config.yaml
arch: "unet"
model: "image diffusion model"
dataset: "stained colorectal tissue patches (NCT-CRC-HE-100K)"
train_examples: 90422
image_size: 48
horizontal_flip: true
conditioning: "none"
objective: "v"
cond_dim: 128
norm: "groupnorm"
hidden_act: "mish"
weight_standardization: true
pixel_unshuffle: 2
widths: [64, 64, 128]
blocks_per_level: 1
scale_shift_norm: true
attention: false
upsampling: "pixel_shuffle"
init: "kaiming_normal"
residual_init: "scaled_by_depth"
optimizer: "soap"
beta2: 0.999
learning_rate: 0.0039
beta1: 0.95
shampoo_beta: 0.999
eps: 1e-08
precondition_frequency: 25
max_precond_dim: 1024
merge_dims: true
one_sided: false
adamw_lr_other_params: 0.00092
max_grad_norm: 3.0
gradient_noise: 0.1
max_steps: 14900
batch_size: 512
epochs: 84.4
lr_schedule: "cosine"
final_lr_fraction: 0
warmup_steps: 2980
weight_decay: 0.07
adamw_weight_decay_other_params: 0.01
Rows from block 2, named by matrix and row number. Rows with one number belong to one channel. Each number is 500 + 40 x the weight over its row's rms, rounded and kept within 0 to 999. All counts start at 0. Numbers have three digits each. After the name is the row's rms in percent of the matrix's.
# convs0: first 3x3 conv (model.mid.0.convs.0.weight, 128x128x3x3, standardized in use), inputs 15-29, a 3x3 kernel for each
# convs1: second 3x3 conv (model.mid.0.convs.1.weight, 128x128x3x3, standardized in use, transposed), outputs 15-29, a 3x3 kernel for each
convs0.41 099:523519488540508531545491552545394546486488551451465495496431506506537461501482445485520480555490545439493575505478556502505528477408558484488530511449539433554473503462571539543517543434518478586472526411480489546583559468520562493467528470570524435468420544477499484460441491548538513516447497457523480515508489457506501408571509497462568514527527459462576480477450519518469449593462500450508460504511542
convs0.42 098:412537528525485463495491534577573592476584517466457479429557467505461476501494471485538541503496521494400494450479543551449508537504522506561524525493493457385428475530470534567424532469496470506470491428607460504467467509464538446501480552475493472429453438478462462522495513557447543497446552507550537454507393468503530520447485567534457502531433520469477490522490476505522517502530505509522503376540515
convs0.43 096:536432444463505488509481470512453510509605502530459493433466494478499539557446504478502546505438503567533481485580538468490516533410426519521437488546440536500520545502483532469466537491525478505457466477579458568456482515531518567509516476522402468540491516535539504462513521499461444522480462448500461439510579538491499489476470501511505523569545435513594482555530589482485476515442459462528450469547500
convs0.44 095:504505480467515534561535490453561477455504587494421459474490530505420528586511512578524466558476488515530475497449479442455500518451520500488579467468495471575545521584429501558480494527451563414554476538459462470459506519556497515415480495451520535508439528535519518555525440525530541510508516502451497590502471483487476424500436446491560460400484516455496528487588545477459522514476541518517511537495494
convs0.45 103:489530504474466481487504422553614492546434498509491447481526511414506515478463413535483510497526478489492425533542490495578499427490488474512430520518493465489542431487522542480458496562500543429492442498526456503510520474546448502541506517480509471513429491549485504464543580491531432462547503519525544403505431501452530487543520534400505472512504522539482525510494470483449557487509534545511477510538530
convs0.46 101:478490497494504484517501487508562492484487443482494521499493544555566494510460491576520493514543515434468498432507511503519456539480562484461502482542515524455495441519514444458510486500542513518480483508542442505479455522526494508536503435496515529531508429510527457528474560475430448469543419500566551499555545475414564578495451545479504457519489528560535515514539450552511462499507484465485450511518488
convs0.47 099:397484538545483529475462442494520554500479528515491449434465557511480446431512574471488475488524481457508538485471508555464532517483493528453501535422449533527480528496482536499501464502484453503526505526558523490444418484518470441542486463432493426509512509485474575490546499469526418503456488401595531531529464472491492515542547553512600448533525480488513445504518510495486393474458520464526519492470439
convs0.48 097:591517564519550507506439468548543494465451492539444570475441552525510554448444437490496539463490491447547488495508487501523467566482527468543477622533503511507552464448405505539552497469478484516485514458438479469443468497556503478507468468505466456520495466535507529602508522490441529426512579518491458466522524517515537447462482508513553552507495458525508529531490545470535456460508480520526511499569499
convs0.49 105:490486488532482550474516440459532485510507516487505512553476560450453484511523514511526473461474556485426529464545467456401451511439500481556472522532433528488437453476455503435482538506432487507531562502510521530479516528501490467496482478503527501530587594453488444524565437544483508559539471418562518532461516510401471492497488451523463544431538505443533451517517478447459561527466456533467590551492556
convs0.50 102:452434403479524478440451477524475568500587467524531419495479489462477516561449466511491504465465550516482500565499459552483431454520524498459472524446474533452481481518459500449523541508441518539508490437495514508498520513563515542562485572520460541478443564475565539587524446418471514437504477479541369512528575459557459523556481479532498452484485473499567506508471498503488501539529472513530568490501483
convs0.51 104:464544501446500487485572494450512587516484499509471519488494504489486452550466476549465459481540500459524467445528517434495510533467559479517573528527499522507436404494499551509546463522577542487520532418539446504555525540490470482459532545488474519540470496485438557488468460421460576549481469501468521513515461525550514437499466529569510439496534520432477558474504544441500545568532482517496493556522539
convs0.52 107:573567466499501506480521422514493469514473435506422509483504481489399480459572493538500535559431502507535493467420561442487386492455505510470534547525504460506484567473447416527507543420538497499449585540530527413492442467533466451426577480558569424489533495449532589512564501568546482479505471571592526556489514529519462484602466455565503504500448514473506513514508458501443556556463413463537531512468457
convs0.53 101:592439519584459589439516482447447532525508490579538492534510494495475448581476493517435487536490538567514488505477483507551476492466553507554549458540508509508559531496476467506495412540490529493542520490612493510448483589463484466478538503499488496502550475498469514453448457496466526558481549480553494451490534455551433495471477414499454522626415522563507509464494460522481492511508538502537465524490564
convs0.54 098:477472498496453553470542483461549547477522568571502531516568510629471534568500423576482508596623450512507522460439567499500422455544434526529540491471466454384506436512476549431456471544512469518414461473524483442514538491487533428495475479583492399458534496521501545435477485465494499566478529528532525492524435512535477503504515560469482584526611399522512418456526478517441507488482523537528553528436486
convs0.55 101:506459543482550548516537510555503501469519464500512501481472541522531510408547456462499446555502483536504467495498465485533521565424544432589476481441579517508515500440537522526534551523535484513487508560552427546482562531512594523580550511551504504519454570491516493475523556537505533461511510513483537467424461562497525513459462429483533471461473467476493512555546523517448483533452476531502543452505468
convs0.56 102:495555549538456497503463530417540547462537442504518467479507516431478568498553543537516484509547467493476489504500439476517539509467431534530534482492423464497517525526539500436578501508433591459532506540520438541511536547494475478534559461465467508525550524546578489500470532557555555498467564502514497511589469484543451522524520500598504469518487486488575525513553536436459506488490485553528456449448489
convs0.57 103:509459500507498477530461430565436449500506541493451510530471466452503528549495524506572550472497598521526452570498533555505467450514439487482461493481495502461532527448517498473453485446443493473501541482484503473529495588497563513516519536534529549478516514436519503501613425524466478456587467509481458486491481492523479459506447500486468555475494491491490435504500454495538525439452512496498505458472539
convs0.58 100:523471556520585563488390479524482460447464506564463402502503499489529532570546486589461531520493489458474504510436486520587502531483461536422534521483534543450508431458534522462639441441468504440584579548455534550527583485561382494417531492537518519441486526430532533474498458504485420496470567467513515504468515554440456523494533443461513493522485522454495444535509496495503511452521514494513561425531476
convs0.59 102:480522481451614504548468477463435484492525445584515529452560532518536479490445485488546600499512467490453503534561519517537504552502483526430518447479516450507542493505539558479477498463515526501419609528434518499595472539567525532545474505449430435532515529531530419423455523553502467525534518507516474519495531502472545518522537488522467485469378461505441479493545536562498545538444513502519511485509495
convs0.60 104:461527520479446510638568437529591514431486511491551557522527431439488465510527446502549452520543457566490419427519521538504513470463400459482428525575514482544523462392529427487429510452538528467469483566459509412572450520533503482514490520516516481566475521503430472415429501521524553533447483432493511463479478431433484390576437504528560556508504527397467494511511516466482491515526564587494485480505520
convs0.61 098:496417535515446537531507494480462561531496460528451515650468454553471464463528493512433505457519476491510494452554549533557477526491522458447522491551586489503499526526505462490522511514435467533536486583515472537505494493525568487510437499558555495506499464448516450520463554526493602555470475484459509534519475522479404460544399499504434543467552634489479501530496505565524451463493452512542570526465467
convs0.62 102:531449470482522492494476552461421516465485493525489494483461501489483501475509494490574494506481473493456443494509537456488440424514456458477466527436500553542489534442434552490450487463492500478622462556452567495497554515554503583567484488529524550482535568555540438469547621557543480538478488517545383500510622510488490457461546497519524531497493531541512478510470467420435472472607491536459513505471473
convs0.63 101:467473527508506522500408479487518488493470488515509519505520473571512496485505532511459542495437506462513449530467498463506600441513383485480479503483454520501537436564460495514512549471481477447524533533490510508500501481432481459521498560512503568526485455515450506455516579411540434456468527492478609468431435550519510483483484466523443523474524514488489484477517453471436539523460501504459476487526572
convs0.64 091:491531494532506508465488500469489477503546525492459395501473546521518518468502455558587520480514538496510441482525524580496511524465451511508507494481539483534548487466586457486495471565433470432497529535543510522497491552551480465450515396515490535541472475485444490468510532508397525528499507540559506538490520455567457496502497483544447457454463519479474511456574562518443494490529470441453496517548508
convs0.65 098:496454499512412560477533535520554523428399460446519510637521509479522526527502483494471528572435512488505541499459497492530473516516399478523543534495505515486595466473446448578530475467478444598507441595569527443509503527483494502500566444429484473509507511545500522474555547476554479501427475573568448490518556545487520467553500499543534475545471572525522551505504520437492494515523514487449551456425550
convs0.66 098:501550463504527530523543527530499475446466501496593581481480555480484439496492497451599469560496535501529500512508417494457532499531532490487421505454521520427504466485514490432479528496476490537476461559470550519548421434540548480485537487525485491512519466456416473474510509544562460479525487444455436554474503484501497393453554469548427504419459542472509453488406520512447540563482504487503590408469475
convs0.67 100:558471464446424435462591458482501524458529553490499520508499507576546495519580489488437522502572439464467497468399477533513502485537504504368494561492540547484539525500483429554520551506490533509432525483527501452477500521490378570561511472506568443518504435524481431524513488532509506485462535529572494520473535500532483545498485436513509501495496490518485564552474559443530499463574453495459528511503480
convs0.68 103:527521464529534498458494449474471464484440466393509509480499503511478575488477501491483538510482524624445494547542533466486461545569468435501528447537490565501523509515555367532449535548510503459430545519477473496499466530529466539432465513573557471536549490479513444497499511518481544460474514499425459463490527479542554528497541530459546555487430510487512565483560520506493520440473465399512465485521483
convs0.69 083:566470415480537514524450496484502470497499478446522526514513520480448451495489526480400472519449571534521498471502456492536497464518464523518470573559489525556493476556508479519512507459547431489469500566394531507441543433481500495490518565475452546408593471506495510466494491504504559519496530462515509478508543522512515440449519484483386461483523462514463525567491526415442493497423440468353569474573569
convs0.70 101:481458441475429520466456512568507446552494541510537450560483464537502487552495459480458420510577460542475487540506504451568529459483513502523474432494490503504455532467546497557557511517467556451510589485497473516430564506431535448464426478521429522481508488511512519515494456484515562551540554511485524481505531482537563567445522507493489481555419481521448491513582510566558458522448496456533478488487538
convs0.71 101:523487475497526446482520542488514498522424518505516492516496430561486473496554529524535572518426532453516551537562463530532458388460500506457484469520474443549469530461540522457561502482424508473578529505506459539495466524485508508528470559524528502523484519547495560451487538457545562551541615567497481487561469574454413546463520473516560581500443469594551484541511521451539555500549492504543443483493482
convs0.72 103:507520514534531543516450524436501587555492562547506566500510494475543445533506531483536485587555446481509438503586509567554466561407501478542419446517461490537464547460458541478491415484548529567476572500506426514492522533493500588479506556509457476518358476472562462419505425516477491489456457480508427455523502536484416487402574489457448481482511547554501541532514513464492534465478533480484547441544538
convs0.73 099:491504521504474548402423501488517470520498432499541541499517443553475444464529505444521450525470541499402487572491422498498565540499466526442513506551496524535444442453499512557534556499446534470547443459446492475592478496560600483523461466464477474503463525436475533527520504509521504539546509448530533537532455450512474505538440456510421547520486439520537489459479511483550534464532455506446489494495412
convs0.74 097:498509546519461395474551494533441456449505473502556555483487563452534523479503506513453494494522551590442529487482530499521476435492528515487502575483586509513480500525468529466437574529468529525555415451488546419479515501483540498451443525511545496478499459507538441492588571479434474491492374510473531517461524500478537558532493504513545476489541502494533475552468473505546507414483475539493519495514496
convs0.75 104:501464475511464489463471533491485558460535509499495529485490512490533470453532495469513516583511527496491541541506457483476532517450475527537446492484503501502469579536495533532523547528464465565466438597450557523569484454460520466482491508510531530464498505511507515460523560528534539496518490546532504478482514448472484483561559496507529497468577570524537520515379589525426473481480516486591464571487563
convs0.76 101:480479477513521542516495507507538507461551417465568491429425533489486500425500512498511502496495521502503481521449487535576482441506568556519394456489482422515506504469508419571450500535488445477491479472489527466508486500586411459446541583472488530481509528532465499475486451544502553535443443489561566476484516427480497491465458416482457564524501516489517469488475499468486541491514497550533493504457424
convs0.77 103:569489522447492459448441470489503537492437520437441422498546537538527446508468494531500459474525448520491504576502515535471477613502497545487435483446485590491528468557511472507463515511466499522483481532551590549481542484516479467516597516510537548516469504530484445517529559487530489558457505526468512483477546579518396512438452557562506510465368473469585493429568487466572514497501470513594483453566474
convs0.78 103:517452519525580634423512505453509502504459478519467520489461533561584455504546506481505471514445437468532441559502462576600419511484507597465463555471514462500462458529456512539461472538513510444515558490454528460518464484517478535489485547510577507507544477523484446573448513479547520399501481478552527508527498587518563540450494509416431521458464561530523449504497549510498511443504543533531502479572536
convs0.79 100:532548493548546506429545467484528551535511497483503560540528508484449497473473505514500497529479539545482565544577518483442542481495537466566445539521524565454543445497528547529474497453438456499486460529523475498465548535463417538514540506487496532547561574521529540468480514489544484487523471550531595503433478526478510450476530444507490520539512476455479468529451509482485539507488480489487540466487527
convs0.80 102:535544477503477541433470504491471391493441448473513520513456547454445492487464500473454427461507492576482470540465462486461523489540506561518559521448531465454543477466485462435608529582512485557506511521502491545559493510506525558468496550539450493516545513528577505503545475537554482541448530518499490470459606562474540480518482511518464442439424443513517485538547522507473478531464505573488421549423522
convs0.81 094:380503525512468546509459466572534485481484491475523515498504486516441562497602498522468465487501514483513463528510471524493569400487486499512555402501512448455460529464505460450521479522522486530471528501491440482495495461418530498504484529439520509417547507532546498490469472544524535517529433440612517488607495542506450507498563483477508542481541473517541503555509411524449576495471539435593481504486461
convs0.82 099:583533542486480509483527489491533580493521472492511428506541387438510462527432510566479537530558462454520534469504521553500546502501495482482554485447549557543490433473543570506507473536527474538504508505524519502533490485459441526547469447491463419513481497509525492470553546536558579475465467515545420520433471452477502497431532515532543564495505551504494498511481527486538471520542509469502499462481468
convs0.83 100:599519490493528559503493551487489484446443522477492525466435578519493492401507455494461520468497454417550478521547499541529545557459418546479519526501520459481472497495500546609493509466495492573580541471521530504537500465468515458528540512470634471485521513537479536465498433460484515498491438547457509495512508469484434471450523554495448493534470534561512435535553552524390529454515487452567507451481528
convs0.84 087:535474508526455563444465566552528505524471480430492539520567495421594540554421435538483470479522445517493511539471479473476528510535474512486518456488550516483448484394544467514465478499509490507516447490462505508433506555551451392521468502495532583530484429475532528503445527521501457487556546458486448583585452400475477523523492482502462515454504488478501448491456490457452503564532502550581376415573492
convs0.85 107:593501592490472576479472500496501460559503435484444535575527518530552591488456481417558508473484561534475527488567471520498501514482457515515514487559515543522498562487572529509477497465567547501528576544431515509585451595504566486493520591541483524465488508518509481464552496513519527508512477475504593460575470461452529502565419521435546484533557394518467525540497510536490453390558477530566501458385463
convs0.86 101:516511509511557478506514498495493535448533440484438541515551466437492514483409513480487464474513494421526498574548517549495429492459476478491494516508539435501508467575429558497439474499492491554463444534469593550520478501554500545581499517551449467513509476564456538527458525519464506440522519503502532518426481502468474512555536546484555475488519546539520456526528514429586528512504521521582528483529543
convs0.87 102:608553532480495531433520546543555574476440530554491545553535452457486521458472499511521547404520499469605528475499541498472415554493576461449489554501468521501461507455574549541483449439526525520580450513497535533519484523476505528548535552582448506513525450494508501447445533531509477542480468564500445517546478520507491484473595490550524541477479501486441487458502548530460527503558583482500484540437519
convs0.88 101:503543485545594540522488467494575489535502511522520451533496414494527457508455573520475482500530548469510429476532461447489559463479489422523572489510501480585544471545503514522505529434522493491489457478534503564497451571542574528504426541533506518623516433501497422598459486516516495572509490485436516470523517545501569576564476525436519540504562509464500448557457517509547456517540477540464471486437458
convs0.89 095:503511519470497465553446531499522458555439447498497503474544429516436540507479431455469548502503452457474477501546483512601439466403464484492500547567538551556509465565499492525458529432505467423482526573520436546548582515450533463503451469490532531557547426440460445513513566504521466492567451507518522424540416502504485476586549450469495546488587526533515528504494512515481516504521431544520514529500453
convs1.41 097:612475489518483470452526534483476450496462482507514562523524492460605435458593528507442496479428410534475460500459507464546486529479489493534553468523522518483463566501465549571498532597456555531511493519483542512494506521500422533556507511514544546490552473483510507512449509458494504454475580470530469503442444523450438510517478491532458535486378448484450529432548479566555458542508554523478507527466576
convs1.42 098:502432493513526499448543522534480509498527498519504486525501488502518496416573506512509524431529446502489514561517464466498475483524470500525557484552529439418519491500460511496485434532506463555465490520506495467535388538542541433458536530473545495540426505478554465448527497548508581448528465491499532503552495473474532427499504551573488494497519538522599535430484496514478498437550573475562507469488451
convs1.43 100:507466513495485541499537528520541512492491505530474510561504506500496496534465496428507470492455495512524535459505458465564456450520565517491480516440514510470452507469438496522529513479474562543487451545483518403500527491561493469555489477546488564496531558510457475466535500522440469508470536479540511433437452507461436452528459440483487580488509527575510440510525532502512496464498500449513503546550550
convs1.44 098:557473483501503450507527499511420496504540435502401494496489516514492520494484442459479545503532500578536461490468537479513536550496400484437520504485504522498473458513458553493502501568534535560521445493535502535483404512473523534488447557516482431467549468543454485477466546493519510497508474492446513542460507533558477591494451506574531519526454521498521508505520469460553440495514495508495475439553536
convs1.45 100:545468508595506520463476531505461485539511439512522523472499509571487498506573551567489436475532460511507465492449524471461529518473516465474516453513531462493506538466495511552460508571550505502575459517527487490469472513462486510556513535492497475497582477554495414522603490445495548424453500557496535510473485511503492403517437538475548463521415507493535403476561463508484560505525477524488521518527542
convs1.46 101:515440490464438497490464473463614491467472493466465520582455477539478483515541569484515521577457489515443552473533499498488429555477589444542567556528467480496479563440477510469478486481573523452411519489499456444555490455511503527518554515478540474518470515466546490529502500524540467431461465496501536507507495551503564547556474440537479445459515483545449414470506596548443507527451462529595486395506514
convs1.47 101:506582446460539429479478482526442543499509435484483554519439480450482493526440527483472499495469474497514426438525429461544489479484497582519496603518520507482526433537513546466501501515504399526514544501550517536463510503535473447544547470447560534464511540501466507505438450532516538547521497475548476457540521482553499487471553496524511487548535494629494529527478477545499469537464496470582511514519486
convs1.48 103:520542511497496557505539530514459449497480441558459551503535539487554504451479494485444515464480479499453504527586513511429537490555460484475517536517425449447492491545517567501492526549422529534531537492553432597536490512523419578585490565457448474438506440505498429467514517456496516450501489486491476454467522488486496508477502489512512563560437514581557488496517498454550578518507515503468551475548542
convs1.49 101:521475557455519560518465464513580573533512496495474571575569529554534510472484494481432513525488493452522478464513459455534527546544438558427516422478473508496524510563471507609478521544552477497549509509496484509427497452472486488508515422578469525513381517496448438604500452559521546581599518447524523490573548551499468521464485464523471532463502525547549528530487458573459457496510566464510528505490527
convs1.50 101:424467492493516512613540498532477488465572589564440459546584548562471520449514485519450449466490539541590495551468480510503456581399521498550464536503522529478557512527553478554458442547542514547515470469538507523483483546502500494488494445570528489547467540506466510562538499513580548477474435503521518488522503517489539534578517484479507497470535488467461633508508512572385425458533445464459482448525482
convs1.51 102:570504566475530505415498477507480469445536510534530508510547511489558467469495494520560446467497532544440521525419424450482549503551496536458524530480464446520499442487506496503508493474460567626494500526487495446523431551537536418464557461455560467512509526517557518479504483559523467513453484517538536460533475460475470474498441486425604586502509542509538470538497446482443510545521519399449485518495523
convs1.52 100:445418516485535493462461423482536423513563497500431443585483534507496485472526470534579536510489441426459441535503461473466485490576477554546473496472519565536494467539516494509419578432459554458470487500440508458515484507530501434485477468473509474486461470478545481398501398455464474535503515455526507457438510435534519519429477511504516529537433505454487580529519512516488500567458534503523487466445459
convs1.53 100:520427430517483494511436504538502584457480466469476419504480504466530536468506521537496451520510499554469497465532449479482554466587546467563446479517473490484482481506457512478457413533492447505497452542563531533523455516493512528489479425484464462550491541568521452494444512470398488586523499542492536476570428465534510496493597512531503509550538482512510505458429578562568550554502499467530473475492505
convs1.54 102:560536477549522486459517544525529494530548540498470402538455464456513446539644520587451479530558447506481474468494493502556502482521487461552510513519519455466497503564557463532467488553513524563554508475506493435473535473517475497443546475472497493520509510523502550464557498508480455500544447512579535514505520469469474518483489536557544535508426491463482494447474481453521483548513478499439516496467486
convs1.55 102:464483463477485505442447443489430519494525497479505420468489494552434510445448477517514535445468483500528476538553489469503464498452481467508450503398495501530474536483390531466502628490546470510575533526508478481505481565512510499486526454526445541552558587533410522501407559477526565484446430503450523550551447446447465456500492478588437471502498472528520505509486501508387548462511477549572507452403447
convs1.56 103:504428457501544527495502463496549492519493499541528522447492547559450496579451492520449523560519428455509473454513480478623529482479524536545522469480497500496475458417509453463498576445486556459505495561420549515434558521522528520525479463465511550512508536439464515463567507478472418502452528488588584578533510525508508511534461499491573504466462425481491490532528567458456477509435545546617517523492482
convs1.57 103:557486503467543511441583558494497512433459487565500533502555525416522456515523560465580531520521406449535538533543467507478474557463497441562474509517524550488539471459544491510542508526506475555484487446563471498546494502476354436492525499514485487531480516468453501468467424478487423513460520540494512550457527521504530471534525515479469571527507530505513441469472565510447499544472544473520502469499526
convs1.58 102:522504583536465519578454524436453445463458496542480560511474408533525548542488526537450455517526395473479408474464474524484528546458463422450503454492475508468531574554452604491530478487492489529530509466443463500533469516500475461506478450484559574507561516528543483551511498464486502562590503507492495469454498515468488640506571488523375507534490474468524527482533513522558475574617490571535554408509535
convs1.59 101:465527537450492494471490572466505473579462516424474563410526441498523533551550490541538513504548510433505468542481517513489492488444530450514508518523478514520474602518530522457578470551456561434498444601473567496484475513529516500483458597477473583499472475534560456576495597505453542548602505459502500545474531476444432478506460497540487481587512514584439521506462462498512544527461504511530440541460480
convs1.60 101:438457505459506505467540542433499487519551496473502420482540526458574509486439499575472447547452505535564478459476464554549462487485511564500543440439511450556488464453470506524544548507570438542445487464399563513544480562574518506475531503452465446515457408539512552510468533482528456474483460511502494495493607430500531477523476518395509509556504467454489517467554510559453469452477476466481501540566547
convs1.61 101:448472519474474507541537518469488512528496554459475462430459523533520515475476430512540566432463450530524527487526493522491493535500504438577473482549469489544474590530511529499511532523488451498479491482508470516431454502479617518565498491462508472496427480525526500490509496511507518491513532499457497544542546468508468499546496446544483513507459465470506499520519455434460485575548507533541483538523459
convs1.62 099:427555483454550523486487505518470496424453446473456523519497487461449532550485466589541440485447491546456480484566495492484478439459533577437485524472493441485542456570516469567540471436508544528504527467515509511450520470483536493520456451499497470466456481444387542536539492474526512423492539477487551440479485519454523476423494489525550494546508482443481488491564488539471516502496452509527474573558483
convs1.63 100:520494497474507487502532520522483524558497434501534465498509468542428470465509552456402483559494496484521561504416507560576510539578520512462464474518508469455566486504445425450447500520502497463529490543529424525506490530462572537501557466582464540500496530545536516426508405489556527508431492543552483497486419448516422502519472527416542542608500528483454490500486505490521517485554575557530461508488473
convs1.64 089:504468467539493510505465560459461489488528475450570553412543501401575454474434470530504515460483478496510488527434518511491544487470512541499476475467555519518463479463503582540481402467472433499447480438468468508569459565519479511512443493590476526495506558559539525497514504484462517563474518586567518467521595571431491420509451398513408531533500526463478540456512509496520460509519458515530485503448532
convs1.65 098:422548486529532469547453493515477534486504476470476504435494478392483411508572438442514460438514431533436525468533492484454538462514448494510449545542521439452514464420466432476509529469485519460548510467478468489481462597513535472489489447517509485526507473510527553505555540494481505489499445565545542500509476518481475483484473531558513481530488519573452475400582572519540541458542474487502546520476491
convs1.66 101:500517576516504515475516529510434515452489529488436480487470555426564499499576449519481465549496449533564549554543414533499512474523454510511557515540477519525501512569586451435496468529482478538508525480551490437533446528525501521425519447542518544553410462505472526586540535475528481505505495508586534466460464441454525466503496511513507566533538546479497498535515500524586504514479480522487491492409549
convs1.67 098:438463568458526546463510501516453481531526516545493468528425429494547517470553548485550496467480531479432507445545590543467540526552432490502598513489527463540502517490541494562445454486431478484535568495551528521405478500526480471506525462527501479480571528516554478583552428526503548494489478540550462479544534517437436401520471485554478465454518497489483515522516508455478489475518481460499540480436482
convs1.68 100:524459528504507503582558462556437524438455426496553545484501544431476454533494552449499456475552499533519504500496490432458566460510528388453503485381510463507554487435487427522546528458566488447583511541558509485481507491505564541529471514585488458472533554475556450468495512545474547505526552545474435394493448497478531499511538539484506411524492490478432492542412463527488509507432423545558495508503515
convs1.69 093:438509496502423549551595448407535542500543423505539461501559484509539513564470554469554495435555435514509430531417477531469542497580483521569440488475486472510498505553553511542443500467505528498490525517491539513546461439572486472581528501432506545487548453548546493500452481516495542513513524461459475456516509453468437482525521534526486472506456440476496546523437494566502444475523407518505540470467504
convs1.70 102:532540472487469460522531415475505498495537502427520503567456557487475451546416550512483508510441535518535492528465519474492528551507468487550449479498493458470480461546453468464472434502491522514499498458475424500434451530521464527478508487546504530480486561504482536540496563489500476536470519495500455516470549533510536558527495510499431550533567505446486455466522479445505492477513446470491475470433541
convs1.71 100:487530521406520496504473470529492465507463579522441410611480443529506520421498544550570581453492488505496514524563470490414492577491508526590524494560443511490575511545527496513505454475420462476548470547479412486506489512512528555479539422442449558506517577497506499476503542525570507436524455482515533466487509426505502528469451529509447460524565537478530550425422518498537484507531463481514521587513541
convs1.72 098:580445527507492465519531471493529461480480502426520512438434518541581490503499542485509455424541474500521501561515518436504539538520463514505552539519489497464492539514543455487518510474499440483419514486512560510466512499563626506516465567467477437497485496505558471484471461579517508537517425465474427487469526493494454523497468516566417507481489540450536480490536479450458533477512559446588528484508440
convs1.73 103:468438431559468537504520508506511493499565554521496482465490480497423525552453481501476485479451495556485460418438504466523447432451459509489500483422552349424535490473416547541462442555524517517548435463573466490480446542545579469481562511536477490488423564513537473468485555469548524568438420575483492526522481484577509520504515521517493488557425571431593428471499492448482363499494500530470527529523494
convs1.74 096:486433456560521582514489468512520460515547510518500563526496519419536541581577487490528516485526461512495539542530527495505487606644467526535508565473409515514531484506483460483534451513531476490584481465474488465510466459429460512530552496467524440448519507542422486494509510540464482508594507407566532541513545453479511507531537460545484520529465435497537492545508446466478533438463507436476489435617510
convs1.75 100:501538565524520496474519444516515563528499464486505505455487488518509480466536504528394458535554578577543491533493486517475528464493440494557448542491502531483500487572504524538517466465462483507521550451479497525508488492482608556530413498544506518510599577459457527542477504468395516479455529503556477520532528526511471462524440490433524535500533530522425501572569497473507500429457502497449470448522494
convs1.76 101:462539535505458583477477527497448517540436520511473456519531573467468475565489492570495494503493532481479488536566532501467502513560467484535569523549555525514478544444399467476536473524515436537494467555465526534498519514471580504548582471421524549529431512464507490484513539486548574482492532525506552435531497418470532490491517444475488506513503438485552551560436586484484476471445474533509476548504460
convs1.77 099:475487557482559449532464502534509467508432500494548430497462546549494511542505462462489486438473501531532463474445460437462462385532424494565486497455499471489474523494502408558574580525509468489478484408542467566455433569486469455589537476514522525538473540514540540476454500508477540503444416491506478460523513531523488458452500459500504447510465531473429530464514452454459507402543524497516443467510530
convs1.78 101:515508530518476522495599457456521501526523544538535511499567482479472452439490561504581482545476531477508479449448527536528506487515522452455465496514492497456513519421545523473501543440474537421496411479485487504478540450448502490479498538449494454451519545489477458508451515534484450542495388538435613469450531497523522462449541401530486493465479552487490527488485513509537486579480438509521425490520561
convs1.79 104:529518514490436485519572550519555453484488454479526488546474543469504473508482489507462529422530508473546549561521536556537447510518500504512451470498465501518533484405553432549506499527534420441490481510503438495534463501457510587476482548524492483504452482474552539531576490429547445585528427441483467519509487491519494531501478520500456562557488449508447471433513471507460518494414410487563449583465567
convs1.80 100:463487518438520557514452546495489523483518579548492442470538562442441505402477512525491512495453483476466447502467554472490473483470429548512517431515505496539457500473502561591477522476511495468512453509531469465557502542508473540514449449519615525490481461476503563463468497497539547465472491510464487535576458486516500480530494459536550510497493456561491421501464399453562495476545525497533507528503496
convs1.81 094:589508540539503460495493508517526463548445508532549551468425580558566496512465484495504542524424507490518465472444494544493509444508511461488467468426537521573549591416482479551509452558516536501523498556507499488525556466532495483514488616497460500543544513482484513383417535497544520548499492604528492514589505544543441537503512580401551525555526467584536508487554513479421522461523540495473448538562554
convs1.82 099:499557536501497453469540474574450528437541536531458499505486483464404419489518466561522471456502481465486484473488531494551467461468488367503456488457478504454464568557561493507580522515506494542528462482493466461561511549520457459496447591446522499441472540531581520511506463465511532519512521476479517537471566506568488480467580551486526460464577566476423476427519541552506473473531448420483512487511514
convs1.83 102:508467444533447518545475491472531547515452514497525553542537484497462488506488466474535559499506380435504552536485554488451481498580530554445602547549539504490533599499522522492542491531489506486544566556437521544487461492508566494478547464468491526518553493575540458489515492530486524450519497498587419485481528544483528440525499520535518505502477554504465490414560513526465461471495543547495497499461524
convs1.84 091:436563495478462504479564479513531439542397488549491506459503505523490466462517537504489468498518500488480429454572530459551516540426513560532528484570496504479497472535531514550498525497476489501449519483541527458475457549499556512474445478475481435549433543465514471466447539437510545482508441492529482522544499451490500487551450491468508491529520541492426531528488500520500514503437572484480452551537521
convs1.85 104:465464456546510398443438459457456579533614505513519501483526568481571456468507493508544476543504547614509543516448521463548512520490521469524536531504407491497493550496437459472530538490471446552500559467465493516455437441487546447526508508477516465486503519537499506499498423496462485503512499443462475440485485500513536502486547514552526476482515458528458495492492581490468474541492443505518451527560493
convs1.86 104:462496445515512504517465475547516520542492542472488533578450511508517489502469542479532480510483495491456448484514451507480500431516528496495555478520567521557472489448454489481512487474524530459567607548475477530523506500466478534493433473438485469557504480528470478494498484494465471498500474412504524508532486501495578420481532465499481452508514492470466534483536565454499488551549503455447469437504490
convs1.87 104:493481413483499473485531495478498504455497518514489528521500526435559459460557462546550557490528526449507528488427443452501496553496510485492425513553526575539529506465526561512527513482458555431397414453479564472434435461510533476526547543561447449513417465522473476481462483464497456529474514512543456461482476496530525539528504531521487476493492465516439518536501546485463514608473466493558390518478506
convs1.88 098:450600533511474545509468478498532484480504482485538443530543538518518564548477468437517519477511479493541473518453502485508487530576458603536510515514486534469499550473540497531425507514432560567485535442458509470489549508448471456468516501489521551547522509519495551501417513563450451498542563508485491471488477525522534522504560510484571512475513464445430602417557484513478477539464453511466564627426544
convs1.89 101:483452563493520508496445505472489449512516502566496478502475434519501472438533527483524477488477502563514459533511422565387432474512474445479453450463579491477528561574524498503480464564450468516480490533565540464455490523531571490481555480489534552484446480479582504481467455481539545560422556481493487547475529572570567497461509498517396592527484545473428487466474562468523497518468517493451461517438521